From a checkpoint of a small audio captioner.
Model: log mel input, encoder norm layernorm.
Training: muon at rate 0.031, batches of 64.
Data: 39062 training examples, 9.3 epochs.
Rows from block 10 of the audio encoder of a small audio captioner, named by matrix and row number. Rows with one number belong to one neuron. Each number is 128 + 24 x the weight over its row's rms, rounded and kept within 0 to 255. All counts start at 0.
After each neuron's rows are labels from the 100 clips, of 14976, where the neuron reaches its highest value: "responds to" is what is common among them. Only what is clearly more common there than usual is listed. The data: synthesized solo parts of chorales (CocoChorales).
# fc1: MLP up (encoder.blocks.10.mlp.fc1.weight, 576x192), inputs 0-191
# fc2: MLP down (encoder.blocks.10.mlp.fc2.weight, 192x576, transposed), outputs 0-191

fc1.526 [112 115 139 158 126 122 113 161 138 145 126 157 134 115 115 137 104 104 133 120 100 137 134  86  95 117 118  83 125 147 154  98 124 137 114 135 123 115 148 145 149 122 200 114 175 136  99 136 159 125 133 147 121 114 111 108 124 136 128 147  67 113 132 163 124 131 147  74 136 140 119  94 126 114 119 174 152  80 102 134  97 132 157 132 122 100 128 146 154  50 137  78 129 107 138  81 101 106 118 135 107 131 133 122 147 114 108 133 125 102 143 178 136 109 127 122 130  98 136 135 130 131 128 123 134 203 117 106 113 122 128 154 111 121 145 111 138 156 104 138 115 133 153 114 132 114 122 129 154 178 118 152 140 126 148 166 164  93 121 139 161 138 115 134 107 174 159 137 113 115 147  72 172 151 137 156 143 116  95 172 101 157 171 139 176 117 120 121  86 146  89 106]
fc2.526 [145 120 148 122 153 128 108 101 134 102 130  72 148 138 124 152 161 132 143 120 175 148 127 125 124 111 136 161 152 101 160 121 101 103 130 112 110 155  83 111 178 132 132 118 129 136 138 150 141 125 119  89 103 124 119  94 106 138 135 108 119 148 124 134 115 121 161 162 117 138 106 164 123  99 106 198 137 165 146 163 152 134 156 145 119 139 159 161 142 109 164 150 137 106 140 105 144 130 170 121 152 171 130 128  99  93 165 171 100 106  90 163 117 151 110 123 101 154 193 122 148  75  99  90 160 122 138 171 133 148 139 123 151 146 114 130 144 129 102 127  94 163 128 128 134 112 148 149  87 148 139 137 133  98 113 108 150 126 132  96 117 138 166 127 108 121 135  98 119 101 152 137 163 112 126 141 145 128 135 118 141 159 117  46 160  98 131 102 170 102 103 130]
responds to: viola; note C5; note D4; note D5

fc1.110 [147 142 143 108 160 126  93 119 157 108 118 136 155  75 127 123 123 196 111 160 122  99 126 125 132 108 136 103  67 105 131 141 124 150 128 129 145 111 163 128 121 121 109 100 139 107 105 127  80 129 128 165 138 138 103  62 110 132 171 129 117 132 152 114 140 120 120 121 169 135 100 120 142 153 120 129  65 132 136 153 126 140 140 123 125 103 127 153 141  94 136 147  94 164 165 121 138 104 159  93 126 106 184 131  66 143 137 145 106 117 135 127 148 113  72 123 139 108 118 125 142 120 120 116 107 133 163 142 148 136 135 123 133 139 144  59 139 134 138 132  80  77 104 147 116 127 110 133 147 159 109 140 133 103 129 168 144 145 122 112 144 101 127 161  95 161 122 163 142 186 110 117 179 153 124 135 113 131 114 126 151 149 170 157 123 109 144  85 174 120 127 107]
fc2.110 [140 163 113 170 143 131 124 119 153 131 120 114 148 150 116 131 102 128 125 134 108 106 176 132 154 132  93 124 150 111 135 122 111 127 137  88 140 132 113 131 129 101  81 101 119 176 117 125 148 120 186 180 128 140  84 145 112 119 142 131 149 142 159 146 144 143 124 116 142 147 130 149  85  77 149 159 135 118 113 108  96 142 127 129 124 140 128 111  73  97 142 104 160  89 135 148 142 128 142  83 101 130 139 137  97 104 128 119 121 143 146 112 171 148 142  93  92 119 188 122 150 121 117 111 163  69 166 149 165 121  74 127 151 130 124 125 126 130 101  75 107 101 115 140 126 166 111 157 135 148 137 129 134 130 144 134 118 120 127 134  78 169 104 112 124 143 151 130 114 121 137 158 206 123 126 122 148 106 128 140 121 191 115 125  65  95 146 112 112 131 148 103]
responds to: viola; note D4; note C4; note C#4

fc1.84 [141 150 136 116 122 128 107 130 136 158 114 131 126 129 141  80 135 119 132 164 171 161 123 181  99 116 112 129 127 118 151 117 144 158 136 114 146 179 176 140 134 157 172 113 127 131 143 131  83 150 105 141 141 105 139  95 132  91 156 118  96 142 108 140 128 121 116 152 124 100 100 138  87  65 155 195 128 131 133 162 121  86 161 142 128 150 114 182 123 149 101  94 134  93 101 143 145  97  82  75 122  98 151 127 149 103 136 142 148 156 150 107 170 100 110 130  99 149 133 154 135 117 117 156 135 127 116 129 105 107 122 138 135 135 125 104 132 143 104 143 106  89 148 127 135 135  93 158 132 113 111 130 145 138 116 118 143 133 165 174 100 148  77 138  81 130 126 108 163  93 110 150 139  98  59 140 102 134 139 132 168 143 110 111 124 142 123  97 166 135 131 145]
fc2.84 [ 93 127 107 149  98 129 165  98 123 132 118 110 108  85 130 137 133 109 115 126 153 138 165 114 118 104 163 161 163 160 120 150 111 129 123 124 100 112 115 105 180  98 141 156 110 158 130 108 109 103 180 149 135 162 172 129 121 122 133 145 123 123 144 100 115 148 142 126 107 119 129 104 107 109 139 167 145 124 129 130 102  88 131 145 131  96 140 119 102 144  90 168 112 124 174 114 125 108 128 166 110 160 148  98 103  81 154 125 114 152 171 136 140 108 125 138 138 154 134 129 136 131  67 120 100 151 151 155 117 125 132 152 151 105  39  99 115 148 145 153 125 108 159 163 119 132 107 105 114 109 159 160 144 135 131 125 112 112 100 120 106 104 152 171 159 126  81 185 149 129 108 126  83 128 103 138  95 120 131 124 123 127 148  90  79 123 142 100 120 108 163 165]
responds to: viola; note D4; note D#4

fc1.187 [123 107 166 125 141 108  90 160 127 135 118 140 107 123 154 140 137 125 120 169  88  92 145 118 146 149 173 123 110  86 161  50 154 141 141 156 132 130 153  99 142 150 143 107 114  98 174 147 114 109 130 124 110 152 118 171 153 126 124 112 145 123 146 113  89 162 159 135 156 181 131 120 151 121 151 121 127 112 133 121  52 145 115 131 103 132 126  84 154 111 131  97 118 134 125 136 154 134 166 159 168 117 112  90 115 106 150 107 148 130 161 155 154 127 119 126  98  68 131 111 119 135 158 152 119 138 133  99 118 113 181 132 126 141 108 133  44 124 144 120 120 114 109 134 116 139 137  92 125  85  88 127 162 124 120 150 137 143 162 143  88 139 116 120 104 160 115 120 148 146  79 146 120 147 140 107 147 130 121 103 145 120 107 112 132 104 124 126 146 122 176 163]
fc2.187 [136 175 119 128 138 107  97 139 124  68 112 153  98 140 138  98 109 102 151 135 105 108 101 138 151 118 142 146 114  74 107 143 115 147 121 157 108 117 113 139 100 140 171 158  83 153 158 152 118 101 126  89 113 165 130  77  92 114 125 110 113 113 126 162 111  88 145 102 117 131 150 111 104 107 115 172  95 135 119 130 122 118 143 110 134 173 146 126 132 102 162  76 169 161 130  94  98 163 153 118 104 156 147 147  87 163 129 109 177 139 118 107 146 138 129 139 121 105 102 165 103 152 103 123 128 115 126 174 117  95  98 140 132 110 150  94  94 141 104 139 136 115 133 149 132 135 133  90 136 153 116 160 192 138 174 181 163  92 124  83 128 117 102 117 123 153 134 122 103 129 132 133 130 152 109 130 112 142 120 139 144 106 162 125 139 116 163  91 122 157 130 133]
responds to: violin; note A#4; note C#5; note C5

fc1.401 [ 77 137 153 151 122 127 128 102 130 195  93 147 123 128 119 138 166 137 141 151 140 119  93 153 145 110 153 113 128 115 127  85 108  90 141 116 170 174 114 168 155 139 142 139 137 105 139 181 147 116 138 155 115 166 109 144 103 145  96 143  95 165 118 110  91 103 125 121  75 132  76 127 119 122 159 107 155 126 124 129 120 112 138 132 123 121 135 140 133 158 120 130 136 119 156  95 108 161  95 137 134 113 156 143 107 106  86 108 129 158 101 124 149 148 131 156 150 200 155 113 100  91 107 141 121 129 108 161 122 121 130 133 139 101 180 124 122 183 132 168 135 148 118 104 123 138 102 125 115 121 123 144 119 136 136 117  82  99  93  96  78 139 118  93 133 136 130 119  97 138 150 131 111 168 157 133 152 131 107 116  88 122 140 158 155 126  66 164 113 128  99 153]
fc2.401 [136 139  98 126 129 103  95 151 132 122 170 157 122 111 135 115 103 134 117 122 153 139 153 117 123 196 124 127 114 133  99 137 113 164 115 122 107 125 130 106 116 120 120 113 131 146 182 123 100 127 129  80 114 153 121 156 126 151 152  99 149 155 120 169  84 186 141 130 101 124  82 109 141 110 115 126 113 161 105 114 118 122  86 132 104 132 136 102 131 116  98 154 109 102 140 161 124 147  71 123 116 138 103 157 129 107 135 169 132  95 171 179 119 128 144 129  91 150 124 129 136  94 136 143 123 135 100 118 119 142 111 119 152 116 140  88 139 135 138  78 165 160 176 147 120 135 128 148 118 165 149 118 141 114 143 104  95 130 106 143 167 103 156 145  80  37 126  93 117 147 150 185 152 125 144 120 158 136 137 128 142 112  85 147 132 107 127 131  95 124  99  99]
responds to: note B4; trumpet

fc1.82 [133 130 155  79 129 171 105 140 118 111 130 140 139 131 145 128 128 113 107 111 113  72 116 167 121 111 157 150 132  79 121 143 135 115 108 170 143 108  92 139 128 133  99 123 114 103 110 127 137  87 121 133 125 163 126 116 117 129 122 116 139 139 142 135 147 163 141  96 167 171 158 172 127 116 110 102 114  80 150 170 113 122 141 134 139 139 158 102 105 102 163 131 141 116 142 141 109 125  75  64 117 124 164 101 143 111 100 189 142 109 133 151 125 137 115 170 133 157 128 129 133 104 116 152 120 127 175 141 106 146 143 151 110 139  88 132 146 127 104 152  94 110 133  74 156 127 118  81 137 131 153 129 118  83 148 130 131 153 100 169 139  97 171 100 115 128  99 149 145 140  78 154 117 167 129 148 141 147 125 102 101 125  81 148 167 181 158 117 109 113 148 119]
fc2.82 [124 128 129 168 157 152 115 145 118 160 151 144 146 146 114 137  85 131 117  76  85 115  88 169 129 142 128 131 158 162 172 134  94 133 117 160 107 155 128 110 106 166 106 156  71 114 110 137 114 129 147 107 145 174 135  92 161 137 166 149  93 135 137  90 129 116 146 124 155 144 138 117 107 147 126  81 107 132 124  86 101 117 102 125 115 125 139 186 106 141 150 142 115 120 159 145 123 168 157 104 123 151  84 163 119  99 129 102 140  91 136 120  86 162 119 151 124 126 133 106 119 143 146 120 187 130 159 139 147 129 112 117 121 138 101 115 131 104 144 121 114 180 148 134 171 142 163 107  82 144 141 141 144 142 119 157 129 139 182 125 112 111 161 126 130 145 148  68 126 150 153 141 102 151 111 138 101  86 107 117 125 174 143 123 108 142 132 103 107 141 162 141]
responds to: violin; note F#5; note G#5; note F5

fc1.95 [115 139 133 172 157 160 119 129 103  67 133 144  98 111 148 143 144 151 145 165 112  78 159 140 133 155 119 125 140 143 143 152 150 108 137 123 109 126 116 138 140 170 164 184 147 125 138  99 100 133 117  92 109 122 106  93 118 115 115 118 173 156 100 156 145 132 107 100 103 134  96 124  97 128 173 134 124 113 138  96  90 128 156 118 140 111 143 114  99 127 132 114 110 125 129 116  95 115  83 113  93 115 109 152 170 143 131 122 114 130 154 144 128 137 162 106 163 106 157 164 122 160 163 148 169 124 110 122 103 160  96 102 120 132 125 107 117  96 125 149 122 121  66 114 111 157  97 161 142 127 149 128 113 167 122 122 126 142 157 131 110 187 120 144 154  87 119 131 141 138 124  58 131 172 130 168 180 116 123 146 117 105 112  86 124 143  77 129 142  95 118 135]
fc2.95 [141 121 139 154 152 126 141 167 144 106 129 106 138 141 121 122  92 123 127 127 119 135 177 115 101 127 121 157 126 129 127  77 141 148 145 150 142 137  94 108 115 161 140 125 112 141 136 127 100 100  70 109 147 124 123 129 116  93 114 156 136 106 151 166 142 106  88 145 171 139  87 123 105 150 118  92 130 194 181 154 125 105 166 113  90 138 127 117 147 167 107 158 103 104 100 116 126 108 136 125  99 142  92 155 178  89 155 119 159 155 129 107 137 109 129 111 171 136  69 133 133 104 114 121  84 161 164 115 119 157  94 137 125 100 170 143  96 182 133 110  96 150 122 134 139 106 123 116 118 147 114 196 142 125 159 129 115 109 144 113 120  81 116 142 138 168 110 126 140 105 136 121 125 147 109 127 110 137 156  98 149 130 144 174 113 126 131 181 135 101 131 126]
responds to: violin; note B4; note C#5; note A4

fc1.472 [138 115 114 130 140 114 108 127 166 141 113 109 158  97 107 134 143 155 137 134 141 112  78 110 174 141 147 155 128  89 150 160 111 130 117 141 103 129  99 167 144 136 140 104 106  86 148 124  99 148 134 114 125 143 156 177 145 128  72 151 126 133 161 130 117 127 130  92 140 128 130 119 109 164 135  55 100 136 129 131 145 103 154 122 131 114 114 148 133  84 138  93 148 113 142 150 133  98 140 173 129 101 121 108 131 178 122 138 151 117 102  80 159 121 108 140 153 115 127 120 118 152 143 161 146 141 113 131 156 153 147 104 179 113 121 102 111 139 133 163  97 132 129 151 192 119 145 178 128 144 120 146 113 133 111 158 122 116 164  94 126  93  98 144 134  91  80 111 120 108 156 152 160 113 126 110 123 131 129 141 126  85 146  40  98 150 135 157  89 118 125 123]
fc2.472 [127 138 105 132 152 123 120 139 141 138 123 110 105 132 155 174 146 139 122  86 125  88 112 145 137 125 121 117 154 166 132 178 124 119 155 152 121 142 122 152 115 151 156 165  81 113  94  84 163 150 114 150  83 130  90 116 148 145 104 129 135 126 114 154 109 127 129 154 121 150 155 160 142  93 103 146 110 127 127 163 140  93 135 101 138 119 149 110  97 141 147 111 156 140 145  71 148 174 112 124 158 117 124 147 142 124 124 138 127 130  90 114 168 105  85 132 101 110  92 125 122 125 118 139 124 121  94 103 189 136 105 167 151 168 119 141 154 133 138 136 171  72 136  99  77 140 156 163 128 159 122 146 127 119 103 105 129 177 145  93 130 139 161 149 121 161 138 166 117  95 117 109 155 128 127 107 171 137 144  81 127  95 167 154 152 165 102 153 139 127  99 105]
responds to: note B4; viola; note A4; note C#5