config = dict(
    hop_length=320,
    encoder_isotropic=False,
    decoder_width=192,
    decoder_mlp_ratio=4,
    decoder_head_dim=64,
    decoder_bias='none',
    decoder_connector='mlp',
    lr=0.031,
)
Rows from block 10 of the audio encoder, named by matrix and row number. Rows with one number belong to one neuron. Each number is 200 + 40 x the weight over its row's rms, rounded and kept within 0 to 999. All counts start at 0. After the name is the row's rms in percent of the matrix's.
# fc1: MLP up (encoder.blocks.10.mlp.fc1.weight, 576x192), inputs 0-191
# fc2: MLP down (encoder.blocks.10.mlp.fc2.weight, 192x576, transposed), outputs 0-191
fc1.229,140,191,225,164,312,206,142,218,207,169,209,253,258,226,175,185,166,234,247,275,197,146,181,189,243,210,233,210,209,186,240,226,130,207,229,133,157,204,242,235,192,148,228,196,253,134,163,205,203,249,209,159,212,175,195,198,245,149,170,253,275,179,184,207,183,164,159,161,231,139,205,176,189,173,179,278,245,195,198,157,186,167,157,221,124,195,164,243,196,233,174,233,216,95,219,254,190,217,177,149,205,210,168,303,260,167,142,232,192,236,207,244,214,281,219,187,199,217,160,283,120,186,209,186,259,200,223,197,218,124,172,130,149,174,218,177,300,232,181,225,251,227,203,205,171,261,162,202,204,159,237,209,153,160,154,202,217,201,102,234,119,146,189,221,214,129,193,186,246,220,163,204,214,250,204,234,210,199,175,259,245,149,111,235,220,180,235,195,213,153,253,172,241
fc2.229,130,197,193,205,137,201,162,228,191,207,105,220,190,208,193,219,261,165,129,201,180,198,240,248,224,187,269,197,178,211,187,110,244,198,221,152,201,148,273,263,241,248,282,217,184,216,184,225,217,187,169,161,196,182,116,236,116,157,259,230,182,227,271,186,221,230,265,312,182,219,210,225,223,150,184,163,219,212,160,190,210,190,229,156,182,202,281,208,183,207,112,144,196,256,155,171,284,200,233,148,117,123,161,198,206,237,134,228,176,197,160,211,205,153,228,161,160,158,249,166,207,187,242,201,197,219,202,199,219,181,183,223,136,251,126,216,208,163,211,167,266,216,245,192,200,225,141,130,233,202,184,170,225,146,190,210,232,173,224,179,259,240,252,228,178,204,121,145,117,256,301,165,175,230,217,247,183,217,125,188,199,240,168,179,249,161,228,196,213,213,193,177,227
fc1.230,061,250,163,173,252,221,183,166,193,226,220,180,164,154,127,220,193,198,140,149,179,250,185,186,209,234,173,210,225,163,252,161,241,219,190,198,243,164,257,291,173,208,267,114,190,166,158,191,156,249,207,267,229,152,229,174,219,194,181,240,264,179,192,170,262,179,169,194,201,204,192,212,215,171,208,228,283,184,216,196,86,210,301,214,195,223,180,186,136,270,177,186,153,175,279,187,234,152,141,174,191,181,216,245,175,196,200,141,154,261,246,164,220,217,182,189,219,168,204,195,158,139,190,207,160,193,183,226,217,206,122,145,153,88,203,227,155,299,282,208,256,159,224,247,220,302,225,196,196,215,181,231,214,214,268,218,277,222,112,200,225,196,199,205,171,270,208,179,308,156,197,227,163,185,221,159,189,221,172,193,190,229,238,225,214,207,109,212,203,185,173,211,187
fc2.230,067,215,136,146,226,193,170,285,257,158,187,187,222,213,172,244,225,241,162,222,205,230,160,272,167,206,217,151,157,160,152,208,153,171,172,190,307,208,250,159,123,227,254,178,194,158,219,273,151,198,208,202,178,197,192,241,248,215,244,205,227,152,284,163,135,138,164,134,156,221,189,149,253,189,231,244,200,174,225,236,181,230,287,166,206,214,197,152,159,228,185,205,197,278,185,304,227,159,183,225,211,196,214,181,146,197,199,241,189,167,214,196,221,142,217,175,190,139,285,208,197,253,242,162,172,215,192,198,195,241,205,166,174,272,222,152,218,200,148,183,194,250,163,200,266,159,225,146,135,101,228,190,191,193,173,170,177,241,220,168,195,253,186,192,248,154,263,211,219,267,170,193,214,85,226,169,255,295,217,220,154,179,253,238,217,128,185,233,174,205,197,177,158
fc1.231,109,227,242,197,181,176,142,144,182,226,157,161,292,237,109,125,273,215,229,245,176,213,186,168,168,188,170,265,254,189,196,224,135,215,205,221,187,219,136,140,167,142,192,199,262,111,189,185,174,201,215,226,236,142,178,250,167,137,244,215,109,218,206,129,214,191,160,165,209,202,174,169,165,205,209,233,246,193,206,214,162,238,210,218,183,244,223,201,245,235,214,157,206,244,215,177,176,285,222,206,172,123,204,207,193,153,158,161,155,241,132,190,189,192,195,143,177,252,168,176,192,239,204,154,252,202,231,120,291,239,264,176,251,188,189,214,205,210,155,230,256,256,166,227,150,259,215,205,194,200,268,223,243,242,251,174,244,161,191,244,181,188,181,204,222,250,278,151,174,264,238,177,178,197,240,128,167,250,239,126,158,242,215,144,227,229,250,212,214,286,205,171,133
fc2.231,111,195,186,141,160,227,220,196,111,252,227,244,252,229,246,236,217,184,207,218,240,165,189,264,163,179,188,214,176,223,247,254,167,143,198,177,162,172,132,193,192,190,230,243,237,242,170,190,142,220,275,210,203,220,180,145,151,212,222,137,197,232,162,224,291,128,196,235,188,262,207,192,145,255,170,227,138,181,192,201,182,222,208,211,185,216,251,168,263,220,151,167,174,240,187,182,278,211,192,245,274,265,157,250,156,267,220,200,241,205,217,269,259,195,221,178,138,101,198,200,193,178,157,271,158,204,167,147,144,216,159,160,258,262,180,183,204,164,138,215,171,277,221,228,247,203,206,174,229,154,224,186,173,233,268,215,155,125,149,283,159,131,241,201,281,253,196,223,259,210,169,182,175,185,229,228,269,205,150,184,230,238,129,145,176,199,233,196,159,250,227,206,203
fc1.232,007,253,177,229,188,175,227,227,299,227,153,205,177,209,182,203,149,177,198,164,139,182,143,159,268,224,222,192,163,153,212,129,135,232,207,201,161,172,216,242,167,165,179,134,220,147,146,229,245,201,222,182,195,267,304,228,203,172,189,249,202,260,243,139,179,265,157,173,183,262,216,160,215,215,236,229,224,142,177,267,162,154,162,93,267,170,185,204,203,236,220,172,161,127,262,238,153,167,186,243,175,235,150,213,171,248,247,162,186,202,209,255,256,253,235,220,166,172,254,202,195,217,166,193,232,221,222,165,224,235,287,249,210,262,155,137,221,185,201,235,176,127,129,207,177,212,156,214,244,208,177,191,232,161,211,199,277,121,179,160,199,103,292,157,206,208,162,123,245,196,157,183,182,175,188,215,265,218,232,196,204,194,232,263,223,211,171,187,243,224,203,232,199
fc2.232,008,181,229,205,231,145,195,265,164,206,186,173,193,232,137,296,103,293,174,174,254,194,235,245,173,219,144,211,206,178,224,192,209,165,250,260,210,227,165,171,199,158,244,228,202,201,219,194,162,117,150,273,238,185,246,172,201,245,266,215,218,167,229,282,224,197,191,220,211,141,228,160,177,172,152,186,236,149,262,269,282,234,230,215,193,273,136,224,238,162,180,229,213,204,270,232,160,208,184,199,215,175,247,236,233,223,250,147,199,217,208,151,282,216,167,218,240,159,191,160,228,213,207,150,188,216,193,233,232,186,166,155,157,205,185,195,167,210,186,191,173,251,157,161,157,186,179,154,166,183,326,208,214,184,186,189,265,209,232,165,95,192,273,206,252,185,196,98,196,202,181,194,206,160,147,179,289,242,175,212,208,274,182,115,140,231,198,210,220,163,210,179,155
fc1.233,118,200,192,197,286,227,255,260,231,248,179,145,230,222,173,255,169,146,119,234,234,228,210,216,112,250,198,184,189,180,213,203,188,223,253,194,214,226,288,131,187,179,226,249,179,121,146,258,223,224,268,197,139,211,177,183,171,302,210,141,123,234,207,221,162,172,166,245,262,168,214,211,195,164,200,240,179,183,99,185,195,154,195,239,194,166,196,244,285,127,167,231,150,233,234,190,195,237,171,191,187,188,181,197,187,230,188,215,275,183,228,230,138,196,183,152,232,192,161,192,243,181,264,213,215,221,188,228,195,184,107,213,195,232,261,139,167,173,229,218,195,221,184,146,163,192,227,172,168,147,105,160,202,218,186,176,228,218,192,177,230,227,224,171,206,314,224,249,177,164,210,195,218,140,139,324,178,254,186,169,203,155,259,204,153,216,238,165,203,267,202,174,175
fc2.233,114,160,210,184,203,209,220,139,187,193,165,229,208,179,257,168,220,208,196,175,207,177,209,188,164,153,152,238,144,187,208,207,236,191,162,262,239,239,158,185,229,234,194,239,158,162,239,253,215,98,167,310,204,192,234,220,266,206,204,215,213,244,131,215,267,244,214,124,233,217,189,153,151,233,246,172,153,176,175,139,137,103,196,192,222,241,144,242,151,163,206,198,220,185,211,190,188,247,272,136,239,248,162,279,214,145,186,160,294,174,266,102,215,239,172,203,185,198,246,181,181,211,230,188,233,268,167,229,171,219,215,230,169,159,224,197,205,190,252,175,239,183,182,246,242,141,124,148,128,210,133,204,238,235,150,219,206,202,245,197,233,161,178,185,210,193,222,238,251,180,249,221,166,214,248,136,224,198,280,163,189,234,137,237,260,176,232,213,228,197,323,184,225
fc1.234,138,125,178,186,268,216,163,198,152,198,282,201,245,211,171,227,226,205,243,225,248,183,216,212,164,226,255,209,280,59,257,267,160,238,159,135,203,212,214,204,266,240,132,276,180,183,223,216,181,183,240,179,209,203,149,217,207,242,215,225,222,139,233,162,202,266,137,288,273,205,211,171,207,190,158,214,192,188,179,181,148,158,225,138,169,205,198,184,197,178,212,162,209,201,201,217,147,284,157,170,242,232,132,187,195,182,261,152,180,176,157,247,180,222,164,214,156,124,179,225,185,215,185,195,203,158,178,271,201,203,152,153,132,198,160,226,224,88,276,216,225,240,187,234,171,223,137,184,188,239,230,196,210,147,209,161,202,236,254,244,191,201,255,220,252,264,183,176,186,239,218,201,218,222,173,154,223,169,263,226,264,133,217,206,239,156,100,154,168,173,253,179,182
fc2.234,128,200,163,218,154,208,135,235,153,138,151,170,216,228,227,166,208,250,130,121,174,250,236,175,272,214,145,179,169,217,142,180,188,199,207,190,170,155,168,207,169,190,197,228,103,119,229,169,200,206,116,244,219,126,204,224,278,119,130,186,199,200,220,276,250,219,234,231,156,190,188,201,255,225,196,162,142,252,199,147,224,158,179,156,283,193,150,235,221,199,211,191,152,219,135,119,262,130,246,159,213,188,262,229,181,198,127,84,227,215,213,175,113,135,189,263,192,209,205,189,220,266,182,154,209,240,164,236,167,225,230,199,182,170,186,260,221,223,153,169,255,210,229,214,205,192,240,197,232,236,185,176,212,185,219,203,193,146,118,232,193,212,222,205,180,153,220,138,167,241,203,197,170,209,225,207,171,292,136,190,167,191,247,157,219,133,198,179,203,254,238,191,177
fc1.235,059,192,161,156,208,222,168,241,173,260,196,208,284,169,199,230,158,102,234,188,185,175,236,183,169,205,240,246,225,191,148,204,168,208,149,195,209,197,193,162,181,171,170,249,236,209,207,207,205,219,205,292,226,146,257,196,134,222,243,235,226,202,276,278,202,201,256,190,105,179,266,174,134,232,175,148,217,232,268,177,135,111,286,163,162,154,144,204,211,189,192,215,209,208,183,197,167,229,217,271,262,192,152,189,234,217,258,199,246,221,107,212,156,173,212,239,207,187,221,136,176,145,199,243,220,202,213,188,238,190,213,131,243,125,248,129,222,196,247,129,176,183,219,110,199,180,234,204,242,184,204,234,268,181,190,244,238,223,248,272,170,231,200,191,256,111,195,188,154,209,255,246,150,139,213,158,192,234,183,194,201,173,209,189,185,247,241,222,204,127,168,167,287
fc2.235,062,174,210,181,177,191,194,195,192,164,93,180,171,225,214,121,183,277,261,199,248,211,200,192,245,183,214,176,226,214,202,193,161,181,253,133,204,128,243,184,190,224,236,206,146,135,215,277,150,197,154,257,236,172,286,208,182,249,168,172,174,210,181,212,245,214,171,153,186,177,196,266,236,264,248,163,225,214,220,195,265,175,168,194,154,240,208,141,167,204,222,301,162,175,205,209,188,229,162,229,214,199,180,160,224,200,215,190,194,125,242,213,197,235,210,170,228,283,189,199,178,203,131,204,167,185,253,154,205,237,156,133,194,206,173,235,229,163,209,151,172,216,227,230,132,274,204,184,220,125,232,225,219,211,157,225,163,187,147,157,114,246,207,176,207,283,186,141,223,236,140,193,172,192,234,105,242,155,218,292,178,247,108,220,231,169,234,150,305,144,232,208,149
fc1.236,011,236,214,203,209,187,145,203,205,199,223,187,165,202,168,273,167,233,270,162,191,188,162,196,203,226,218,209,155,137,289,226,193,100,243,183,197,111,202,193,140,168,129,235,192,209,236,305,224,202,218,264,185,243,201,211,148,229,184,195,231,243,241,156,196,177,134,261,213,160,161,190,193,167,125,169,221,145,246,120,224,175,204,222,179,181,195,205,93,131,169,185,274,181,162,212,146,220,217,219,189,139,158,231,243,216,211,176,236,151,279,236,186,264,212,254,268,225,211,198,129,210,218,249,209,186,228,156,199,177,167,221,191,214,176,245,176,196,204,218,229,224,192,264,241,236,226,213,221,172,194,225,207,244,190,277,226,198,225,222,205,175,232,237,196,232,145,182,150,166,154,153,153,168,295,156,135,188,225,192,169,262,243,216,49,261,182,194,205,241,240,211,234
fc2.236,012,187,217,187,236,200,228,236,254,236,159,162,189,177,272,184,221,182,136,190,214,141,180,256,174,142,217,171,203,180,258,186,255,191,194,204,202,241,186,203,227,236,92,246,161,184,274,264,240,229,199,287,151,197,98,266,265,202,173,217,259,210,184,181,247,215,117,202,213,138,268,232,249,212,218,241,221,214,188,214,175,170,143,193,211,138,175,320,199,248,196,196,194,252,253,195,218,153,184,167,241,141,205,251,217,213,156,244,191,224,249,82,252,167,173,220,264,209,242,283,221,161,219,159,203,186,199,146,241,211,201,218,125,139,137,212,204,211,172,246,206,208,221,192,221,227,200,198,226,242,223,242,288,163,200,176,173,234,269,254,176,204,213,156,158,179,191,137,205,155,194,171,195,218,193,252,245,189,164,155,172,194,173,182,170,276,117,257,182,190,212,197,231